{"encoder_head_dim": 16, "encoder_qk_norm": false, "encoder_subsampling": 4, "text_encoder_activation": "silu", "beta1": 0.8, "beta3": 0.9995, "weight_decay": 0.5}
Rows from block 9 of the text encoder, named by matrix and row number. Rows with one number belong to one neuron. Each number is 500 + 25 x the weight over its row's rms, rounded and kept within 0 to 999. All counts start at 0. Numbers have three digits each. After the name is the row's rms in percent of the matrix's.
# fc1: MLP up (text_encoder.blocks.9.mlp.fc1.weight, 1152x192), inputs 96-191
# fc2: MLP down (text_encoder.blocks.9.mlp.fc2.weight, 192x1152, transposed), outputs 96-191
fc1.84 132:481516475489539488496484508448481508544525539543475457509503514520517556518497488529467478480487492431513487457503498489532518505486483489488476515534520509548503507516531448506500506539498489518521537476481489532475489459503480511489506480520510524500471514540535540478483503485509519461
fc2.84 135:493526487504480556529497524536529449431508449477488517529480497466503477477503526482500520495496503518494491507486520490504488498510472497488509468456498487478488515494487580483503486450490495516494493484515522420518466572488500511485465509518503479523494501510491487525525480509533484501
fc1.85 136:468522519478493478549475481470521504484479510526478490473517515525517528512457481476445466479462514480470487509535517533542511563433529471538458476506537480520528554501487487553497475490525512513495524507477495490511477510537490478504491480465537497474509511515455522516465490451509564471
fc2.85 091:459522565486458519515533495537479476458488482488507523478480501481516474478510530475498534532509555533504494545483501499469451467513512507508535491473490483474523457493490528542489495483454533490453456463561485482529469539528477503458481516456498481508501496488481492542494509498477469515
fc1.86 080:446488520490501510500481483467513487493504488471490509517476509559521529489469515489474490490452519491489480477500493522511494536500553473514444495483538493500529497457487472567473496501484499519496525478484505505533452497522503492533497514442540519515553500523486515549437517473535512466
fc2.86 054:511553541488506458517501443462482541506470499534484539527514489501499528520477515487463472498484513495480494508529483499509511479450528473509510485499489495484514519473532464532514469514509480443493482525495489531498454507500466487477521496498512503470483493503512468500557453494495506490
fc1.87 115:466523514490501501526452542499483488484490506510477500474557528559498507533446489539453457492487523504472501516521527562500528524441521488502475475482531470518514529540492504528442460500514516549515503509492502488529477507531496482532497471482549472466491510505450527546456473484503530459
fc2.87 076:498546504520509522523477527520513500476527493513502506484485523488516472468509567485534525491542497517498495511455503476481465457492477514522553479482519536515485489508499515466490533519459491499475488479522477481499485507488512473476496469480437478492490527471478498498477495486491457534
fc1.88 102:465470516479489496526484463484547500515449496492481516465510502493474521546496499470465468518479531480483480491511492533500546543467522446512469481484513483515547536506484490547513496485545524531470501551462459497534484510531488519527469493467523490494508482521486523515479502469527542478
fc2.88 104:490504517475490479530501475502519487491518501481439520509542499489514494479484487484476497497461531503492485444517519475521502485484464514498486493475502478479548512488539506524567473478503433498495493521472478518519468510521449514522476481553500509481477496525453491495522484504511505493
fc1.89 076:527505547468494495490466514495525479465475501483497526459503500493473502538460479469477489464491509493488509514517509564489522545501548468481487490468498495515543520476475495556491479499508524526464488514493470502540504519516491518522476509457532456490509470519446510527458495476527525486
fc2.89 061:540511519494494479471497475484520484492521481499532489541509450546496501494479507519484502478493495487474512538492514509512512522455467507531493427514509522510483487552480481506476505499492462463517513544458509490535475507503454491478491533530505485464464522498489456528524519482537499502
fc1.90 086:455455518480478477494445456451530506497504496490459510478530480510492509543499531494458477567482526462489510463502493521494557527482488465507491458513502475511542510495503465505467518509482547506507487482497453489517479494488505518508516508497548514512505484536459463527463524479498523459
fc2.90 114:514486514520515436526493498457504526522505531532481489540513505502517523498473485508472477461466482463491501484554522532527528508483505487486470507530501471498514534453519478489543492527541470510483547529473501548472491468514480483535496486508530511498471498495483491505564472468497533486
fc1.91 107:483487464517506475526455497496484509500502510524474498471526547577509495511497451523479470497481478480493498450546553519528511528478482509484470517520554464521526542535537486516483474507530481515553503520470503500494473504532501481536508497491538490463469531534482523478487470487469535476
fc2.91 087:496496514534490434504508473454498542566470539534494476524493498503487537488459501519473487495476509461481494495524503505525517507493510495486485524535510486494514517481498442514529493536539503490488535524476524579466501454518486493548517496508510525501496503513495482502526484484467530488
fc1.92 092:489484483506495472533450469471500488507500505496488531502505461530490516505496489490465487540480504456487507465546507532518510528480544468529443520491547527539540511465502510518470513473509500501525473461490515515486460503504500469538503491455542551490488523513489512509442465499483512489
fc2.92 075:470561534498482485527524458495485497496537515473482488511493499501500508508483524492470515510519548499512493533472501495494482495487490525526530450504488496511542458517529483543511444493472503473479484508511461496518448523539446533480506489499482472465459524492450472490537486470510483516
fc1.93 085:466457473486501503506447492454505514511508507502478494472540545549490529530496450496473505521487498501495513453514528512496549535470504478504456506499495465513549516541515463519502462514499471554525520505454504500514492486566486491509500462478557478476489512542498505506491482511498537443
fc2.93 104:510495511530487447507492480454501538553492536547486472524499487516492539507460483527480471473478483458483494488543536520524527506480518478490468515552514481505507530474517462510518497540551500497500550526468512557464478461511482479544517496494519510487497508507499500511507483469479524485
fc1.94 077:488504543497486478539495504464492491497462475461503489505499512503504541545488512491437471518499510470467501538511477549504525529489534481515484463484509471541513553500455491504475470503521547504521491526488465498559494510540477505532496483481521473505533466504485522543480510473502549503
fc2.94 078:564471522513464510456532488482512505514447501517529502515501475517475506495481495499489491453479512490479511542524474534504483509508544477528490507506496514502462484467487509510492516500500527475465498493510536500483531499441512481492513520486531549521518500465511521514482501487487512523
fc1.95 101:481522475494496478492437511485506499502506516538449481478544540523521529523464518522459458540516504477478507490478524501508526503417493525506504533517528489515507520541490503536468466527532521548525493544481468515510470507534490479516502455484482475471459514519509507500481470462493547488
fc2.95 092:524478542530493488460522508493481525553475537509515499488481514508503505491501536490493504523498485498500511560474483496500501506490522512509514553537517528507482509487495473486507514524520511489500517527486502542489499453481502494494504472434501502509522507473478508520466498498469502546
fc1.96 063:495490529525499457525520491541508535538498493464511535525455519508489510463514543470511498532530508523540548550472496483468471455525470547470536533489459475440501521511507498504502529501526505472519488480491484524524496461515536477528496517531520474530527491482461482526521508527479480552
fc2.96 114:541441506512473507428508513492503492511449504506533495469458507510493501527499490512521490539514504500492519521501498506495504493507540489507483585507505502498482477526478510486460502499501547499471505504486501492490531499476503507498514490445511500499516493451515533523454501490477507511
fc1.97 057:465484523509473489492515456512526520506501490487460512485524495481446511557507510527479479523531536481514520451525474497507513503476501494486509491493484500472542495501477486497557485478530509515503514528486492502527516489548473558496505505519493483509474521520515466519550542523491499496
fc2.97 081:513459543487473502466513492504475501496461503534528485495466503553506498532518507489518509564510550514503525546484497489486500466503540533514503517498522516509475475493499502499471503525480540469447477488497466507500509505479475498479520485466501508467533499434458509489458510501491500557
fc1.98 123:477509525502492503544476483485536485505483525516467493441513531522518529538470516476452456533488540481465479498497520528511546539457517468514473489480530492508521521531496499545498500512523532546517522537458464501509479508553481512521490479464515490477532487485470513511454504477511548486
fc2.98 078:464535515472465442525504457500477521500513485466479538518504482491503490470499534478496514510527528513539504493498521481484483487495471506497523442468497500487525501497514462548510480497474482460487464490539478524550471508512472534490498504537507497482506480528474458515511496513513473492