python train.py --model="contrastive audio-text model" --encoder_moe_every=1 --encoder_experts_per_token=2 --text_encoder_norm="layernorm" --text_encoder_mlp_ratio=6 --eps=1e-08 --grad_clip=1.0
Rows from block 3 of the text encoder of a small contrastive audio-text model, named by matrix and row number. Rows with one number belong to one neuron. Each number is 500 + 50 x the weight over its row's rms, rounded and kept within 0 to 999. All counts start at 0. Numbers have three digits each. After the name is the row's rms in percent of the matrix's.
After each neuron's rows are labels from the 100 texts, of 14976, where the neuron reaches its highest value: "tokens" is the input token at the peak. Only what is clearly more common there than usual is listed. The data: read English sentences (LibriTTS-R).
# fc1: MLP up (text_encoder.blocks.3.mlp.fc1.weight, 1152x192), inputs 0-95
# fc2: MLP down (text_encoder.blocks.3.mlp.fc2.weight, 192x1152, transposed), outputs 0-95

fc1.518 082:562492474588443468393446463522449430581485426512650527476508493468527517411447512522478627434473494572476468488560433498520593483463431505387484484521524556446517517404504493527414546608542536495608455447532498581546552469497529561509558586516501505488475400494512467437546493601549516491
fc2.518 088:460407504465512522498498491316446457515526512477466544529512513542514354516555460450526536571497442465441445534457512495414506513556482583466540520488498409471604472570492464456454580435425504589564478505556522481431567419541526443555446547551596554496523458482501461634602562527514456540
tokens: "s"; "c"

fc1.373 098:513514562462446584491498500479596476506537539428698455509539531572531454462474523379555499630521431425406506560445541465515611459544550546458595525517548521482553471507551528499503508469488507527542452562531536479448507464559487490485561440511464387428544496546481495495425555479410518424
fc2.373 122:504491549501542506490504504560468454463512528562562526508397484510517458430418447480482573530513542516484483497487451453368514409561610517485505496476463483439464571487524541562517615481614525463528525527517570497471466472463458536489433534597545486444421486452596526394583432510520502520
tokens: "s"; "r"

fc1.413 091:506523502515516525499521556543542513464575513497586498531404521520518513434476502437547525581537475454437425512475493521521569422515494593430605488474509491541520472455500503580569490455533492451550492506470544512493567442577470547474564521507535382419511473463501464501475459497452541501
fc2.413 096:458493503512580515474521484568464494454562529555487538512414498528521495424453429471512569559516558507487472565514429478349510418527613512444510469458489553440438540467465505563515599489559516442538576565506556458494482447398416512480461508657542462464448482438555545366557456491589537511
tokens: "<end>"

fc1.214 086:461467517538517516565546412515432632391535472480500556547526486471544570520453435456552494510505520441444448555584505509534557473433530499480568524537474474586446508522457599506554540558514427418517455498469511568524485536497454552494493433489518442492488462541491539441504468493473498459
fc2.214 089:499509455434566567529486491618525487503561633519481468538471469538526535474522508409530426572472541555531572528435448495482532460562553494426522511493526555475467497484495431506536366452555486441452569554526465406525444519401426375480446466496587517588461497527541583459453487522578579579
tokens: "l"

fc1.229 092:523434419556552418576514449453408514489508462555493581515524486455511444481499425468454509470496464504467390520595518466505506460401444522485544554455432534576440451540489625506577545585397447508478476513467602516468624535512500587465558501487565508441520422517536474440494465534516564568
fc2.229 101:538520484455517535498433495656527462520587605471568505525506468495532609433486529408532452539485513533493593518422458485557551462568545516410593520547544546458485519483598463500517379504618528451520517469542517396478453518452413440477475524433550467465388467539523553427487512527526560590
tokens: "h"; "'"

fc1.763 091:525479548461508576481529529501628523493540471477552445524438529594464436500506463501488479582496543485508423488457501544474475481566502455523471521494504483514475465402517510496569447365471479439529485501504558505446489406486498525451591490466497397417557535469506504458533444488460524496
fc2.763 096:515542482471508543536513445611496443449535603570577527476394491522496501385427445476497529540461471522492518576471492474468505425537574522486529452497507557438462546440523506577535526457588500417525548492497509478505510561364442537480450524556546456457410535466556569345484426489579529514
tokens: "<end>"

fc1.654 068:395555500576467432551458416472407492499504535572389525523564481490561606537524483463484480510588517522510516559501447532522515523430529503531516379502455512479468500487475534506472598608423547470556510494470515545587586517487473549555416506574465523498456533491524508398502483484481520523
fc2.654 059:486474575443499518493463542544524422508530543493496478515546486509545538494483547389508530529469494575482633610448469457538512540545486570405558484483579500516537546501573436507464443451478573493589559541530491395509508496418380461484472517581606494471536499587542455431518535469510608606
tokens: "s"

fc1.417 077:510534539534468527442576552579638441513576506498523473469437522544437486428476449462529513522545506518541439533505434438557512523441487401512522496558539534435513550487542469507454548476523456538470481550472496508508528514524514519495581557585459485577455503455517417459481463572444397524
fc2.417 070:472504544503398561502529495451493512422513404538315494480567521510533494561480449484509553486529441523467457615531478545453432500506531531483496469483522530546480491498479469546493599483441461495622509529385450476554573450436438493514514475618569484515613605495449455501495502497588519515
tokens: "h"; "<end>"

fc1.633 092:548526592461431516408524599534544398500536518505672466494558509562524448475379475454547432544498505449500546561519554545551503463474620441430554462462602612510493532540536543539437517492523441457531457516470485470443498506465489483536523501556490474484581525484466488444412525481447494434
fc2.633 083:430531543453493553542533537440479527419546434578473517506457524561521432543469447451458581576573561477473421477454559518350547452556511556469535402520375455493500497485467558503502696458418517493539512483465597526464544454555547584503530563548493485418517517464460525464544447431449548483
tokens: "h"; "<end>"

fc1.172 095:510514504569526476579550440504431563453494414525384609493476451482545514544513463535517514461474565488438393443571521495501540491464474526451517511475515508564466483443437523497582577542456467457553506517510523544523560583502486597496451468496470498543508387451493500439512461489493515467
fc2.172 095:504480458376544610502485528597575471520568589479517467563514493590513505480496511380521448617500555526513572512337493489486536467572509525437568535483517510491510501513536470503534379408541519488445553482548501423466476524471465429466485494445575511522485483541521581442483533488526582567
tokens: "h"; "'"; "l"; "u"

fc1.189 079:538502406582522433597562356401395539531434497520486610552493448394483446440567466527480520460439485436496428460554566490452530504454445481472502540495482477499524431505469590522549555617409455459485528483519521443586566509472411557493483479435500480477495422452553547530546443506494531501
fc2.189 087:517536508443488541474471492676519426499534584471612485492470467504511593391473520426507476533475482581483636543472392473543523442549532502458558495522532559462486530462596459563508388483626531460558497492536519425471496501450423462456476511478518436450348491531559533388457483499553476585
tokens: "h"

fc1.630 089:501476469597536432560445404514389541444470525555524656533539448438489521528554496534522486468463474456437441530544520469450539450448508572512520578450408528583488477501462547489563532563432446520552460471514565526491542505527458568519524427438525485483482381525478536487552498519546535530
fc2.630 099:553495474441509533490443489619505452518559595459557499521499459492524580439503511404520443527444490534513621530431434449552546479548549514429568529543575517444485511483601437495507383474615514450511508464562487405498473532442413413486476529452531492490393436564550533420494512545551527614
tokens: "h"